Weights of a small image classifier: widths [160, 320, 640].
Rows from block 2, named by matrix and row number. Each number is 200 + 30 x the weight over the matrix's rms, rounded and kept within 0 to 999. All counts start at 0.
# b510: branch 3 first 3x3 conv (model.blocks.2.b5.1.0.weight, 40x20x3x3), inputs 0-9, a 3x3 kernel for each
b510.0,295,158,194,145,198,183,185,183,234,160,198,198,189,197,211,210,273,160,207,170,199,195,232,233,172,219,181,172,160,217,233,230,186,227,231,231,261,156,193,199,155,213,220,169,182,206,203,189,223,206,147,196,188,157,179,233,182,235,154,199,202,193,151,134,190,214,172,253,246,210,208,210,170,228,201,240,222,170,193,227,174,202,268,249,215,213,122,209,179,212
b510.1,220,215,183,206,193,250,167,239,224,220,184,232,213,255,222,204,193,173,209,192,188,219,196,225,196,128,190,179,224,234,225,158,209,236,225,215,191,217,232,222,176,222,175,141,272,213,183,199,212,151,228,163,192,172,222,182,196,152,205,192,180,190,223,188,233,248,197,237,230,168,253,164,220,176,205,200,170,198,215,238,229,257,159,191,226,143,148,200,158,222
b510.2,163,218,166,233,220,241,207,178,209,212,239,263,216,115,221,212,248,174,203,187,211,195,204,193,217,162,158,194,183,197,255,214,196,234,142,192,156,192,170,170,229,153,183,220,225,171,136,215,228,127,233,189,318,117,184,210,169,216,198,221,198,244,173,215,229,180,222,182,183,218,190,198,222,197,206,187,272,156,215,166,213,215,203,212,187,185,166,191,242,159
b510.3,202,210,159,137,252,196,198,204,121,177,176,251,189,145,257,207,174,240,268,208,215,194,176,195,160,131,145,176,163,182,167,235,203,189,213,214,189,200,213,134,212,203,227,249,160,203,144,214,135,155,176,187,173,268,141,179,177,170,145,193,204,172,202,210,187,187,179,219,185,176,187,214,197,183,197,224,187,243,179,206,185,214,187,184,182,149,212,199,283,194
b510.4,221,196,206,288,129,273,118,196,162,200,243,183,115,206,234,193,205,222,179,236,210,192,178,265,179,166,222,227,169,201,165,183,230,186,251,194,206,239,142,234,204,188,221,168,191,274,167,174,171,170,190,229,181,208,147,226,200,203,226,205,232,169,167,201,178,173,215,222,201,179,252,205,183,169,200,199,189,185,240,197,183,173,227,187,171,243,146,210,153,216
b510.5,161,227,216,265,169,257,198,202,174,214,168,214,180,193,182,249,199,241,247,218,217,145,182,203,173,185,180,168,191,177,263,164,228,185,209,225,161,221,182,186,208,208,226,238,192,137,172,181,211,184,206,253,260,196,250,186,188,164,235,214,197,180,194,202,194,190,186,269,198,258,253,189,153,194,177,252,241,173,177,181,179,227,152,200,171,203,198,233,223,212
b510.6,184,189,215,238,177,231,195,180,253,217,214,178,237,135,240,244,210,220,196,206,192,232,197,220,227,209,193,134,193,292,255,224,215,152,204,211,212,228,210,241,157,172,175,261,206,207,183,210,220,199,234,241,223,185,261,169,188,187,189,205,256,201,213,190,197,204,199,175,196,227,203,151,205,156,215,197,173,200,177,188,230,214,270,235,238,256,215,184,134,179
b510.7,164,190,191,174,212,204,244,186,243,153,205,186,249,178,235,221,289,180,191,195,186,124,192,202,175,174,195,186,137,188,205,149,202,236,189,231,189,181,178,214,218,211,195,231,227,218,170,198,213,157,185,173,248,201,214,206,188,217,165,167,214,202,244,191,171,230,236,148,175,219,217,227,226,175,167,173,143,214,260,194,195,176,234,200,205,153,210,192,206,237
b510.8,197,240,193,134,247,242,193,152,184,186,234,203,241,182,228,207,246,184,229,210,194,173,120,172,247,213,196,208,167,203,211,194,190,217,185,139,191,180,186,199,230,214,180,209,192,249,162,215,129,165,239,207,201,219,145,205,190,154,178,170,191,172,154,257,171,255,140,168,199,209,206,173,212,200,238,220,208,215,176,212,199,221,220,214,255,83,192,199,264,150
b510.9,215,197,217,209,201,200,260,173,204,212,211,196,207,222,253,178,217,220,230,222,205,149,163,213,173,171,223,261,182,216,226,281,225,156,186,208,195,140,156,179,203,184,191,258,214,213,201,191,211,213,155,202,151,207,168,253,186,167,183,209,186,190,166,163,179,234,170,191,243,175,196,184,223,204,181,174,283,192,107,223,188,209,194,197,181,149,192,149,194,184
b510.10,158,206,193,213,170,231,198,206,239,243,192,165,172,211,178,220,231,199,180,234,173,155,193,207,154,201,192,215,180,215,225,158,219,146,220,146,225,179,209,225,189,225,192,232,166,241,210,187,161,230,183,273,137,197,200,225,207,280,164,217,208,182,229,190,202,206,293,104,181,267,147,218,160,192,193,233,161,163,201,192,158,193,204,192,247,156,210,239,206,220
b510.11,202,163,204,176,155,242,199,172,215,204,194,234,168,162,255,264,255,221,209,220,191,172,192,164,182,160,219,151,161,218,227,201,203,204,236,250,169,247,185,131,182,168,281,236,212,193,191,196,220,140,234,228,159,213,218,166,136,216,218,207,242,165,215,208,189,181,178,135,201,237,156,217,167,176,212,173,195,192,229,236,258,181,210,201,202,172,184,190,201,202
b510.12,207,131,181,187,245,201,179,163,194,196,192,201,257,205,187,226,249,162,156,168,229,148,184,201,179,206,170,194,162,209,202,169,172,228,200,222,219,204,239,207,229,188,194,174,210,222,231,183,242,173,166,220,206,205,275,202,178,195,165,218,210,189,179,262,184,130,244,173,140,201,213,214,290,160,164,231,173,160,212,198,211,214,193,230,196,189,194,220,178,213
b510.13,153,192,166,229,183,202,211,240,221,178,226,181,215,201,205,212,254,231,215,173,198,234,225,117,192,224,275,204,204,201,187,208,188,183,193,201,188,145,192,185,261,184,146,281,207,192,174,202,189,168,196,216,208,232,169,245,196,208,193,174,183,153,206,194,172,244,182,107,215,211,201,201,216,193,174,179,257,236,212,125,215,176,167,198,203,193,278,217,191,207
b510.14,185,244,206,221,165,255,238,209,230,176,230,146,196,169,254,205,173,183,164,189,207,220,223,225,193,185,202,165,200,176,157,216,180,178,176,157,223,201,213,197,208,164,171,182,204,186,204,226,213,170,272,153,156,195,155,212,229,190,174,270,194,209,218,190,209,235,211,203,202,159,210,176,206,209,185,175,173,175,184,182,233,177,225,199,238,191,175,173,172,231
b510.15,211,215,132,192,220,198,199,191,245,116,182,232,237,220,215,214,225,223,237,177,194,185,166,190,191,203,213,233,182,163,217,172,216,188,171,184,189,189,209,198,234,179,174,208,198,147,239,224,246,200,183,194,178,187,205,234,197,180,169,206,196,188,166,168,200,221,137,247,186,229,228,187,196,210,228,170,212,146,222,170,174,214,190,249,187,197,192,175,190,202
b510.16,196,248,199,225,216,178,213,180,252,206,197,203,169,187,205,236,273,231,203,212,212,163,191,203,185,183,221,201,168,162,221,200,222,216,193,176,173,175,211,224,209,176,180,227,181,195,203,188,147,225,245,207,185,178,196,148,228,161,213,181,176,176,229,207,209,260,139,175,260,243,241,242,198,193,191,214,251,173,168,205,126,194,150,192,188,228,268,182,221,194
b510.17,268,179,221,175,225,218,247,226,175,267,170,160,117,252,205,205,177,207,158,168,231,195,193,152,210,209,211,204,210,201,197,185,201,180,181,182,238,286,224,131,175,237,197,196,135,273,210,229,205,259,171,145,193,226,215,261,237,203,251,197,188,229,178,263,210,204,188,168,176,177,219,180,245,221,213,168,161,189,166,206,188,216,175,193,224,195,228,125,214,208
b510.18,226,158,264,246,141,266,196,230,181,265,168,222,165,251,233,253,182,197,145,210,209,165,180,204,209,224,219,210,143,227,152,161,215,186,231,224,164,243,204,226,250,199,222,200,178,222,229,213,195,224,204,220,167,240,220,155,195,172,232,200,166,196,186,198,224,199,205,188,190,211,207,207,200,213,169,202,184,140,212,170,211,171,166,213,176,327,141,169,160,218
b510.19,239,205,166,184,220,198,198,246,201,201,191,243,154,192,184,226,143,247,170,228,208,175,185,236,198,185,201,223,233,178,189,177,186,205,210,202,221,224,233,171,174,230,197,143,237,206,186,197,197,127,196,189,138,200,199,184,215,145,211,185,163,189,187,202,234,213,248,134,203,206,198,205,193,202,216,210,127,244,220,183,230,195,198,173,186,152,178,188,172,223
b510.20,164,232,169,147,176,221,212,227,213,180,183,168,182,165,177,222,208,192,209,164,189,219,251,197,143,224,224,226,215,140,200,180,220,222,174,171,221,231,242,222,117,142,204,186,173,198,206,200,229,183,176,167,176,203,220,215,219,211,143,162,171,178,184,213,239,195,213,234,127,181,150,226,171,250,186,173,194,161,221,193,181,225,131,233,217,237,198,209,167,266
b510.21,209,176,237,210,204,209,179,230,156,266,197,203,157,218,171,172,175,225,231,224,219,212,207,179,178,178,218,187,209,204,255,154,200,220,155,192,190,277,211,186,145,198,193,210,217,215,200,180,198,243,245,183,192,203,241,138,221,218,276,214,176,192,186,217,161,200,208,187,176,201,193,176,162,209,205,235,177,185,219,201,215,204,165,159,185,255,210,206,246,182
b510.22,198,241,191,228,183,223,179,196,195,201,266,171,160,219,189,209,206,232,185,185,204,221,279,214,142,153,239,192,181,168,246,183,221,126,246,174,189,149,181,278,140,172,230,213,212,190,199,156,169,191,166,222,216,193,202,175,197,192,241,169,229,198,183,204,207,298,211,124,237,210,156,257,195,246,198,158,212,200,178,189,198,184,185,160,253,182,181,216,185,205
b510.23,176,172,184,218,201,220,191,146,170,214,151,228,179,166,234,184,217,197,216,201,189,165,207,248,188,139,175,147,212,208,202,154,221,218,223,205,179,162,205,200,204,216,231,232,173,221,155,150,246,137,167,253,158,201,243,202,186,210,208,193,247,153,136,181,173,184,191,257,196,240,162,187,247,148,209,272,149,195,203,197,186,220,195,182,166,161,179,245,210,203
b510.24,193,218,176,203,192,229,226,188,208,210,135,177,243,213,185,240,180,189,190,191,166,230,181,179,209,217,211,273,205,141,189,223,237,181,189,151,165,189,186,175,245,245,196,127,175,177,205,215,195,269,189,168,155,230,189,184,163,228,173,197,185,191,203,192,163,202,184,228,219,188,231,224,200,251,240,174,150,201,204,160,200,200,139,241,255,199,153,211,237,157
b510.25,148,212,216,179,118,205,232,231,198,204,184,217,187,121,213,255,242,190,180,194,174,236,210,173,230,211,192,163,215,216,240,176,183,170,227,212,233,164,210,249,143,162,194,212,216,191,152,185,212,200,225,175,232,177,175,168,217,189,222,175,218,168,214,217,272,207,251,199,183,215,154,195,192,163,137,156,208,188,185,161,206,208,144,161,220,297,270,191,153,183
b510.26,196,191,192,197,167,220,193,188,187,217,223,219,171,275,194,227,214,196,152,173,182,196,258,221,176,183,211,203,214,216,179,153,224,139,227,228,274,198,215,225,203,133,210,219,174,217,159,162,190,261,227,148,155,239,156,201,197,199,237,229,212,169,222,213,187,254,234,157,257,201,161,168,142,208,172,183,202,247,234,138,184,145,225,220,168,208,239,213,169,227
b510.27,199,174,183,210,147,181,236,197,183,200,222,199,238,277,179,171,185,268,199,186,213,226,244,159,165,202,284,228,203,198,196,208,150,207,217,138,219,176,201,192,195,232,150,252,205,216,173,146,191,245,165,151,154,212,176,162,210,195,224,185,196,214,243,192,183,199,185,169,230,235,195,164,211,216,150,177,251,245,190,170,124,206,205,164,195,179,162,144,155,248
b510.28,195,227,223,198,185,251,194,188,189,213,187,218,206,191,199,178,194,198,223,186,222,180,175,162,170,168,151,193,237,217,192,168,250,208,161,177,154,133,171,215,217,211,206,176,204,178,219,223,231,198,244,153,181,200,212,197,199,226,210,202,191,201,221,169,227,266,170,170,239,155,168,235,215,248,264,87,137,192,199,158,234,237,161,182,207,184,234,211,163,217
b510.29,164,138,230,188,142,195,194,209,209,205,168,221,239,171,158,199,200,200,252,201,133,248,231,206,223,170,210,181,228,168,244,249,226,216,150,160,194,177,229,188,165,193,164,171,196,197,183,191,178,205,215,201,226,183,209,162,175,183,194,231,201,242,219,199,186,176,217,208,161,211,221,198,203,208,220,156,154,219,221,187,137,255,226,153,226,192,182,236,162,238
b510.30,277,151,243,121,257,227,222,182,261,166,172,206,174,187,196,148,189,157,165,200,172,184,210,208,193,188,177,179,182,193,161,219,163,222,205,166,196,202,189,198,194,207,198,159,244,231,236,185,243,140,184,234,174,182,214,230,188,220,194,195,235,204,203,264,200,210,194,227,205,191,221,162,241,197,200,189,166,185,219,151,227,214,216,142,226,136,200,225,188,199
b510.31,203,204,170,181,212,184,199,209,228,215,273,197,232,163,237,232,155,238,203,225,214,167,180,173,205,173,241,213,214,220,181,214,179,178,215,164,210,173,193,190,238,212,146,168,229,223,241,240,155,163,168,162,201,177,190,200,173,179,222,208,206,190,151,248,213,251,188,216,187,164,201,153,208,246,163,140,250,210,225,167,158,197,188,189,186,140,197,175,157,163
b510.32,227,193,175,196,222,197,180,167,233,173,164,191,243,196,222,168,219,190,210,204,183,185,203,202,264,219,218,208,234,258,187,192,246,177,145,198,210,149,199,232,272,237,204,180,215,266,221,248,247,166,209,192,206,209,245,222,247,190,194,221,195,203,189,259,185,162,185,188,201,210,182,178,226,209,237,198,132,230,149,157,208,198,230,234,226,133,193,150,169,202
b510.33,168,217,193,200,224,188,230,174,180,152,218,184,207,167,224,190,224,198,231,221,197,190,215,234,206,229,187,194,173,215,291,166,192,132,165,175,198,159,218,236,151,222,259,239,171,203,155,210,235,175,171,227,202,208,186,201,197,228,216,220,225,227,237,157,210,186,201,175,184,232,177,205,211,171,246,234,208,174,161,191,161,246,199,194,164,155,179,196,161,182
b510.34,239,154,204,214,220,234,189,220,217,172,200,230,215,185,248,184,172,220,179,214,217,129,139,229,199,226,212,187,162,251,169,173,250,216,169,199,173,232,200,195,239,219,208,199,249,273,230,201,136,148,176,214,184,188,225,208,205,175,195,163,157,217,147,228,201,201,167,226,169,231,200,227,190,222,180,160,165,208,147,230,221,188,240,201,155,229,180,206,219,194
b510.35,141,183,192,204,168,231,209,207,186,226,224,164,221,207,211,215,163,180,250,130,167,180,249,245,241,185,214,216,146,186,168,218,214,179,215,211,164,162,199,194,217,213,176,186,233,150,206,197,186,210,181,225,194,188,185,204,153,183,180,136,248,200,258,188,213,263,188,202,136,138,211,211,181,285,218,184,120,145,172,242,174,200,184,296,191,169,186,156,198,225
b510.36,170,217,206,262,120,265,245,194,207,166,214,187,194,232,215,137,206,190,220,263,211,171,200,242,139,181,220,215,149,234,255,257,186,136,228,207,245,190,176,217,240,166,239,256,202,239,240,156,193,243,185,173,174,177,204,208,181,166,182,198,207,214,189,235,168,244,208,165,231,217,166,174,218,216,203,159,218,180,155,230,185,203,208,207,170,209,208,180,234,169
b510.37,171,219,201,183,248,187,168,187,143,216,181,185,232,194,211,170,181,166,229,231,220,231,231,222,181,163,173,104,302,187,219,241,174,244,144,199,163,225,174,199,194,197,199,215,207,170,206,213,240,149,219,198,219,198,257,153,277,151,128,288,146,256,219,177,210,207,176,208,211,180,230,158,201,176,187,175,224,204,197,161,166,206,206,142,197,195,214,191,198,144
b510.38,245,159,180,201,170,194,152,258,154,212,220,179,161,237,157,179,221,220,175,249,188,197,199,228,221,216,209,149,255,238,185,170,178,212,174,174,218,183,149,223,154,183,218,206,215,200,185,241,210,186,191,172,225,208,246,271,205,220,233,164,196,228,192,191,169,206,187,179,222,165,241,169,172,190,242,187,175,245,201,233,165,173,184,165,227,216,229,218,165,206
b510.39,169,262,183,176,257,166,216,181,180,222,109,207,158,156,182,143,221,259,193,208,168,247,223,166,191,202,183,161,262,218,221,201,146,211,183,196,218,282,193,165,219,178,166,223,186,200,207,206,182,173,217,190,194,195,250,154,250,228,267,187,155,220,210,175,188,179,196,194,198,214,190,193,211,202,209,185,227,187,181,201,230,217,125,234,161,234,214,163,222,210