From a checkpoint of a small image classifier.
Model: 5.23M parameters, norm batchnorm, widths [160, 320, 640].
Training: 10300 steps, batches of 512, held-out accuracy 82%.
Data: trained on photos of arthropod specimens (BIOSCAN-5M), 195000 training examples, 27.0 epochs.
Rows from block 8 of a small image classifier, named by matrix and row number. Rows with one number belong to one channel. Each number is 128 + 24 x the weight over its row's rms, rounded and kept within 0 to 255. All counts start at 0. Numbers have three digits each.
After each channel's rows are labels from the 100 images, of 14848, where the channel reaches its highest value: "responds to" is what is common among them; "colour at peak" is the nearest of a few named colours to the mean colour under the peak. Only what is clearly more common there than usual is listed. The data: photos of arthropod specimens (BIOSCAN-5M).
# r30: branch 2 reduce pointwise conv (model.blocks.8.r3.0.weight, 160x320x1x1), inputs 0-159
# b30: branch 2 3x3 conv (model.blocks.8.b3.0.weight, 240x160x3x3, transposed, each kernel summed), outputs 0-239

r30.98:125096135114154097163105167149133151134151146151161130130132107135076084085090134164124132186191178103133151168117144184179098127153120130116189134154112133135138118138155146139156106124157077169143109128075176147141081087108165120127122139150145139137160106110084163096129167140143144173130102079161122130128133149159115132167129146132121164143156097126156114143124099126154125139093136144109155151170144103177122122182132134067110105142134116138141144161098123123180120144164115
b30.98:099101108128113092113101099141114098094111151104116120132075098114140119125088144115112155141108131197144130096163110150096133149136129092107143092104145107139149164116155151152163136132097123112111111134171118161112115180127163144109130149129081126128176137107108104140108108140148140115116150166139116107101153147187140133134122131176146086155154136100138148145140094105161120136153094126160119127152112107100118143169143134158119145104149161090147074143096129163131125082141123159148123109118126212116122123139135119140106106121109155127126119142093106141130123094133150100139095162122142120069137174129106121145139091139082145066129146084158143166151139107154146105104132108131113127150153131126114112108102112126134
responds to: order Hymenoptera
colour at peak: grey

r30.65:110107127096143099126133111129106152138124156118122134178123115128181123118156081122130125130141151131147136123171188106110103133130116117143113124147114139123117132147123111126119164128157098110130155122136109112133137153139131177161154118094108181126147128096096152148198126147108195159056144105162142137135132121181154136110098110095126151180132148182138132124136100136126130174118126148098189146114151143123124130129103116141137138076145155148082111142117104134070151108153147
b30.65:131171133089135147115097087117131106154152112174141127148132135173115118136143098127115072117129143101121095099125137129142079142121127137154102151118121172111101102126121134143136082154172102123148149120136113144158174084134100098123111096101085128143144130123107104124116129129074143105131148110125138096139133148138108119105095098129139181093059134137100129121138148150124129101107139109103158111136119128108151091089121153144113122147103133141109141110100139106115120133089106068109079121076090053074122111123098127107142165145096134135083116142126123115088132110125098091119139112144125115144146076136155129122135138168105157111174114126136098114140116125106121103117109149124103112101082097121137131130112181117088
responds to: order Hymenoptera
colour at peak: grey

r30.51:130152124116106110096100107125098115090129144070107126146116132100143181119111122120118129142067113122081133121121142150143123136136119141165085101112134088109117078161141155148131110116088124126094145123108098139117150132150097117132106152159109114092089101140147131118105146112158110132141170167142125112085085142125122112113107150104149105148175112141096149114170102132095099090159140089195151092116121152117146146112125133133137105127133153167175111133128146150107092127114139
b30.51:148170076136116133114200147118146148129149120125077156139150108142132129090170115111145095147104152107127138142095116139130137076126159142119165151112108105118118102155090147137133110111131122111155139079110094162154083111127109134129125128141149141122155147130187138105147117131133131074112103127127121122152148165105147097153154145124140166158118131141139124127127137148156103128116131143094165119140126167141172097106151115147130092104130115160168140083108131138132123130125130135126141147128145098106163114113146163078121166094136148132119136094143150107123103193113102126126187111149132127128168126165142109089164123112162128152122133173158148114132153169126168111155102125147154140166090131184199149115114123141139
responds to: order Diptera
colour at peak: grey; brown

r30.152:129172117131159128171124123126097137142106133162155170097139115156156124139134140107120148131108139153137136119139151107111126087133119141128130117122129118140137141124120133105121147128172123138146172130118159137100133126121117131170106160152141153087128133139094157134124166182121159119105083169158133163135152135136138105166095120108149162113107129136131121124121074193091148107152113129125142092113151111172141106152172108175105198142065144164123118135193110135107142120142087
b30.152:119158094119153159102097158163167083124141122156149139119149113156104094138117084114132089113096097110110162131138135140126100156152134131062106114090135104142118117102132134113093087084168151100131164116079121150098117126108128102100120145102139137142113134085078147091106138127109131103099087149109094111100109122131108125113115102145089134131111108133146125148113160144159131120172141130089103136082099141184120107079142170112130121126121133110100135121142102133133133078149152079149085106105131123123110132150143124059150127126088126107121091126142168110116094125117136137111135107103111169116153121116113132125156141148135125105136113089118091153144119075073082143138140102107123148121125133140120098132111110165160
responds to: order Hymenoptera
colour at peak: grey; brown

r30.147:130145128110152102167104092112105128133147119095126137100128117121202140162130121136149122130163134127137131116188134126149130118145148137163123133106124117135132148145129139150124190138194117119141204117121149114131123175130124140141146132160109142131113118144088101100128130132111123104116174162130123129092149155097148115100113137159123157118103142110127125120114126066149118123193123166151115128154121118137141145113125149133087149170132109099120143162205127169130160141106155
b30.147:109140144102098127109106094136169128140102136119168085099165146156124108130144142112134127077144127158140177101126115166122105107143134128056065106151129151121135115139107136136142124099112117160141114163145115123156127103089133157106129175111144140112135107136067141174128098095126116122099106114115119118124131101127119139139088094177116117101159098114154125152093151095145141107138125113107103112119123110138120173139117121123158164108147115099114104113130098089103114174114083130115087113133111147111096135139127055154119098181093145146079094124115103103098105110176129069135151139097142150136105094121129145138162184155140126121124147104135118156127107097128112133124147116113135137125143147124102095161136112095116
responds to: order Hymenoptera
colour at peak: grey

r30.39:139121120111169125135103118129135125154111114175157157140155110124120094103101136133115109101108127138119128163127158117090107119152117116108106109152131113119107099099148163115141117101112113156105101150128176108124113139137143104154076134099139116197174154116131131152112167112092124124096161117105134152112114146163112188132134095128145178120090114140147133105158149084143144110100109157156142110112119124182160120137094154087170116134171167125162144119173099102125140123087150
b30.39:182140087122115107123128136121165119122127099081178136108132134148132141134131104129140107119103057119106109139131125156132111147103151158135114095131135140120140121119157121151102117119181128099103126193123117148165130113178177137116138109135127156110106124109122085101116083129145098131103118121109131142168122116174126095148147122113079138164105100133115087142114114142164136114113095126110135187132128099133115098133151112166138094151144164120125152167152119141161146091127138146106115096118127165112118117160119115130187176142114148116147092170128125132150137120130182142125115155108104114145132116118135097045109162177163158110098120165149165139163154090147119119160151101112120133126141120134110144106111124101136
responds to: order Hymenoptera
colour at peak: grey

r30.112:128124160103127113149131110117066126118159136135130141125142116143103120140115124164115118190147159125182177138085120118107124161148127142186152200129120202149104116133106130186126124102141117144142111155107125117193141139110120138119139141116126092117134096118156197127113134133140140131094139147123098107169132108170154101149111134145139113108108119141151132114160128145102129130161145107148133183129085137172153133130126125075127130152124141152111110199120116139091086113141110
b30.112:157129119141118125156170189139147128112142115139146144148151132133094084113151107136151132118121132089122119124129169112152133093128124080104125152099124160102117146118112096128140081110109115101133161136136088121103136146149105120112142148162146102102114098125164139127122097135105145124108110136140090104075132138123120151130132133105132109146109141146147121144155146115108122142133151132123171134123149186145153066063111152125175101133144156148081136164081114118109135117119157080098155117129158124116147146130103094091090164153086163146119159136151131103101121149106160114102139098181099181172111162126158159155128129134124128169139141104057153142085117143143145135147151101127117085152103131125138158150147130145129
responds to: order Diptera
colour at peak: grey

r30.104:103116112107157127127122163094101125122138167143127140125197133095156096134141118111147167162126117123149122136134109135092097140129093163147139127123128173136134119142097117108147089133115115126123115175118108145139130130105122165124107187183130105122171141112106118117121115124126138083116124153147118141142144141151132133133134153113210132149126152167129108138130094147095121125124147116099110113109132064177128125131113114168118154082116119175105104112111117103092140143106131
b30.104:079125138118135123108174179122113131155099126132137147095126096095133090114146123176126125138115104129109113136097140108127117124123138109090103136118137097118097094132066104153127092115152127127147151128097134110120123169107088107103162103148120119116186100145122129138092163142106116130102099120106125120112103117126100123130142110149096100177146102158120118169117109167126140108098142121134122085133151123128121094092138147107147130072085072152113144158116091217104109118124107100157113135122123125115126142095073150154142143122104082138162193108141122134126104145101105144128090130125100140125122106112111133114133135104111099104128132125135127086140131145080129128158092103111084110142066128138110124079113122106143
responds to: order Diptera
colour at peak: grey; brown

r30.115:094125106142127143102103169135120146146128092151163142115160131109119085115138137165134196113114119143111175198125107078128156128138116098135120096138130087135097158189132149125120125132115100152135107109128149127125134111125113111082123167125115146100123143108136150175153104165120158103145117128128120098144123138205124100104143134132110123134112141118098118112127123115115131143144109107117122137124127102146120137118091124152100125098090116122127179075109114128133127121106148
b30.115:132125137144111116097151122123151128122110150110068137141138138138111114113146125129135111182173146081175131136142083111112107137137135093127124145064106123120135137105104180124133162128144137127149125087186130134146086134152097148096103133151081095143179092118171118172096107170116147120154098126134123120116123110139134076112114141140110120114164132110108106179095102103164135134129137109163161116115134111155115184130107095142132175162181150114132115100122126143094133146109127109148146130185111144133111129101091175130071144128129126108124155135124134092131125159113145126118131068161117108129113167152129110147126088148127139138160114138103125136131162173128126117120119083125123143116116139111159110148123110175176
responds to: order Hymenoptera
colour at peak: brown; grey

r30.93:104120117109102124138146109185132121122139149165129106116136128141131142144130148132133146146134141106175142142100115113141154152109151146105135137076106168096146155159118130155123129135155134136106123180149092138153136110120125168121122122107092156152096115148140114162194109148112167176183145113133151079138128129102155140171156148127123077143120092139143109145147142098151103150102148120166138098135082107140134194156116143140138120055126115124121128107141162142125133162093146
b30.93:114149146139147138133110093145126107088132138170150151129123114150090140166093141151164154146110193133162160113121109128133138126108149161149193136152105132136125113134127125160127135152134135063126111150120133137162118106119141138123129100133145143102130098144132133123126136108127115120123093113127144140134117116136135120154141126088139143077111114127164198067121197157111118165162146151157129138160120139104149111141118141099137095166124152136159097100119118082123155089144118156117106093121128106099155120154155112115105083146146092131127118070118123151089086132091103156132153132115148088176141154121131103139163089133142110143137144099141144117137108138097146141128169166105161116133088120161171130114137196131114
responds to: order Diptera
colour at peak: grey

r30.158:138129143164131143148122143134122130139129175155135121162120121158122073152113125153138134151123126120154150157098141134135135118147124151159114150124074139138135144134116133108125141156159099163093148152097151185139123172133125163143109148087145145159128124130103178148163112124148180160158189128153101125150150103167210150164114124142085109144150101126117155151135173148071093118175115161135134153109119083129124138175118086140089103117123127181109100179119141127120108138135114
b30.158:117114138080150132132108083153091103138113124153122103121144131127146111144100144117142122100120142144106093149118162095167118142063129086099082142138119144093103084105131070106100068126107144107121135113097110116073139102121151165121115103105120098171097124115164172098133103126088101121110125129138116108146132117123122096127086093150137132085113117131093129146145124128120145155123100111119139128160115129116130100146184162111123086086129141128114156122106148128165099149095151130105129156128134098106129172142122137117163145118102133088086158156122136117130138130110106143106103148123130137094099094162147163123125152153119097080167102128096058091124111139093119100088112134092116095128102139128119102122144131088120
responds to: order Diptera
colour at peak: grey

r30.17:150113111130160110161150180139122122157157120205142152131130117137138109130111152110156154146097150131125139140149087145140106134138126142099110102129146129112141094132124126121120123107121113159157098160132136136156144093106111117108093108084113209177123164164135145140138118098139104166098158128160141167081130131054154176149175122126102134139128146152166122090100148159153136139130139119126069119108119122096133167121232128090148145172144133140137093148121129101098116110124111
b30.17:079099137147119127112132139152124078138164144136139120105103112179158121154164139128122125123155113120127080108178148108094148136153146183143107154119102170149117140097157115114128114116131078141125115119123126135117150115136121128107061089114116128107064119130138137134127145153139114147146146137113128101116099114080115172120162128140094068118110115100080136121108116144123166110112110108116106152158134101156084108136130137169093096156106117148127110112085151147132146116122160103120093095093157135101125107107097149155145107106125082119166133099135100157143119096120132147147142134116095118115134136157104146133129106136135113150130140174189150165140103116108082137139136122124094142125129114123151058077095152090134
responds to: order Hymenoptera
colour at peak: grey

r30.4:131102129112131139110106116122124150114146117124171165114100128104107159118142120131123117120074107099088113109095118099057127140096096140142125150175147116181115135123158123113144108117105158111075174108139113098116135100105128081117121139165138158091111107109137150109143130110130162106146115125135088141126138163103136124147128128132133165131173133124116112140127094140134138115139135128113144153182088148130163175153144207164067102140139103126135158129113165120107149171092117
b30.4:145173086120148156152181116129153129132123107098114137120146112115093082129135079157155078130117119101124099152094146118152133155136134133128131117130098125110108111117112092140127132108185147127129116142087105149130112124123142134160158130163159096128122157142109136096113123122048117099081117134108097111119166133125142117120108120109103108173168102134129153100113108119098145109131075156085127114174125154100134155122131140136136136147130146164142104102114123155163066138118147095106070151120180131149126116085154095080139150159120137146122103101145116097148131162124147143129141141145099119145137086143136094086170119143179112152123113126136106113111163115106169103148130113130118108148117094159154123096104099124093
responds to: order Diptera
colour at peak: grey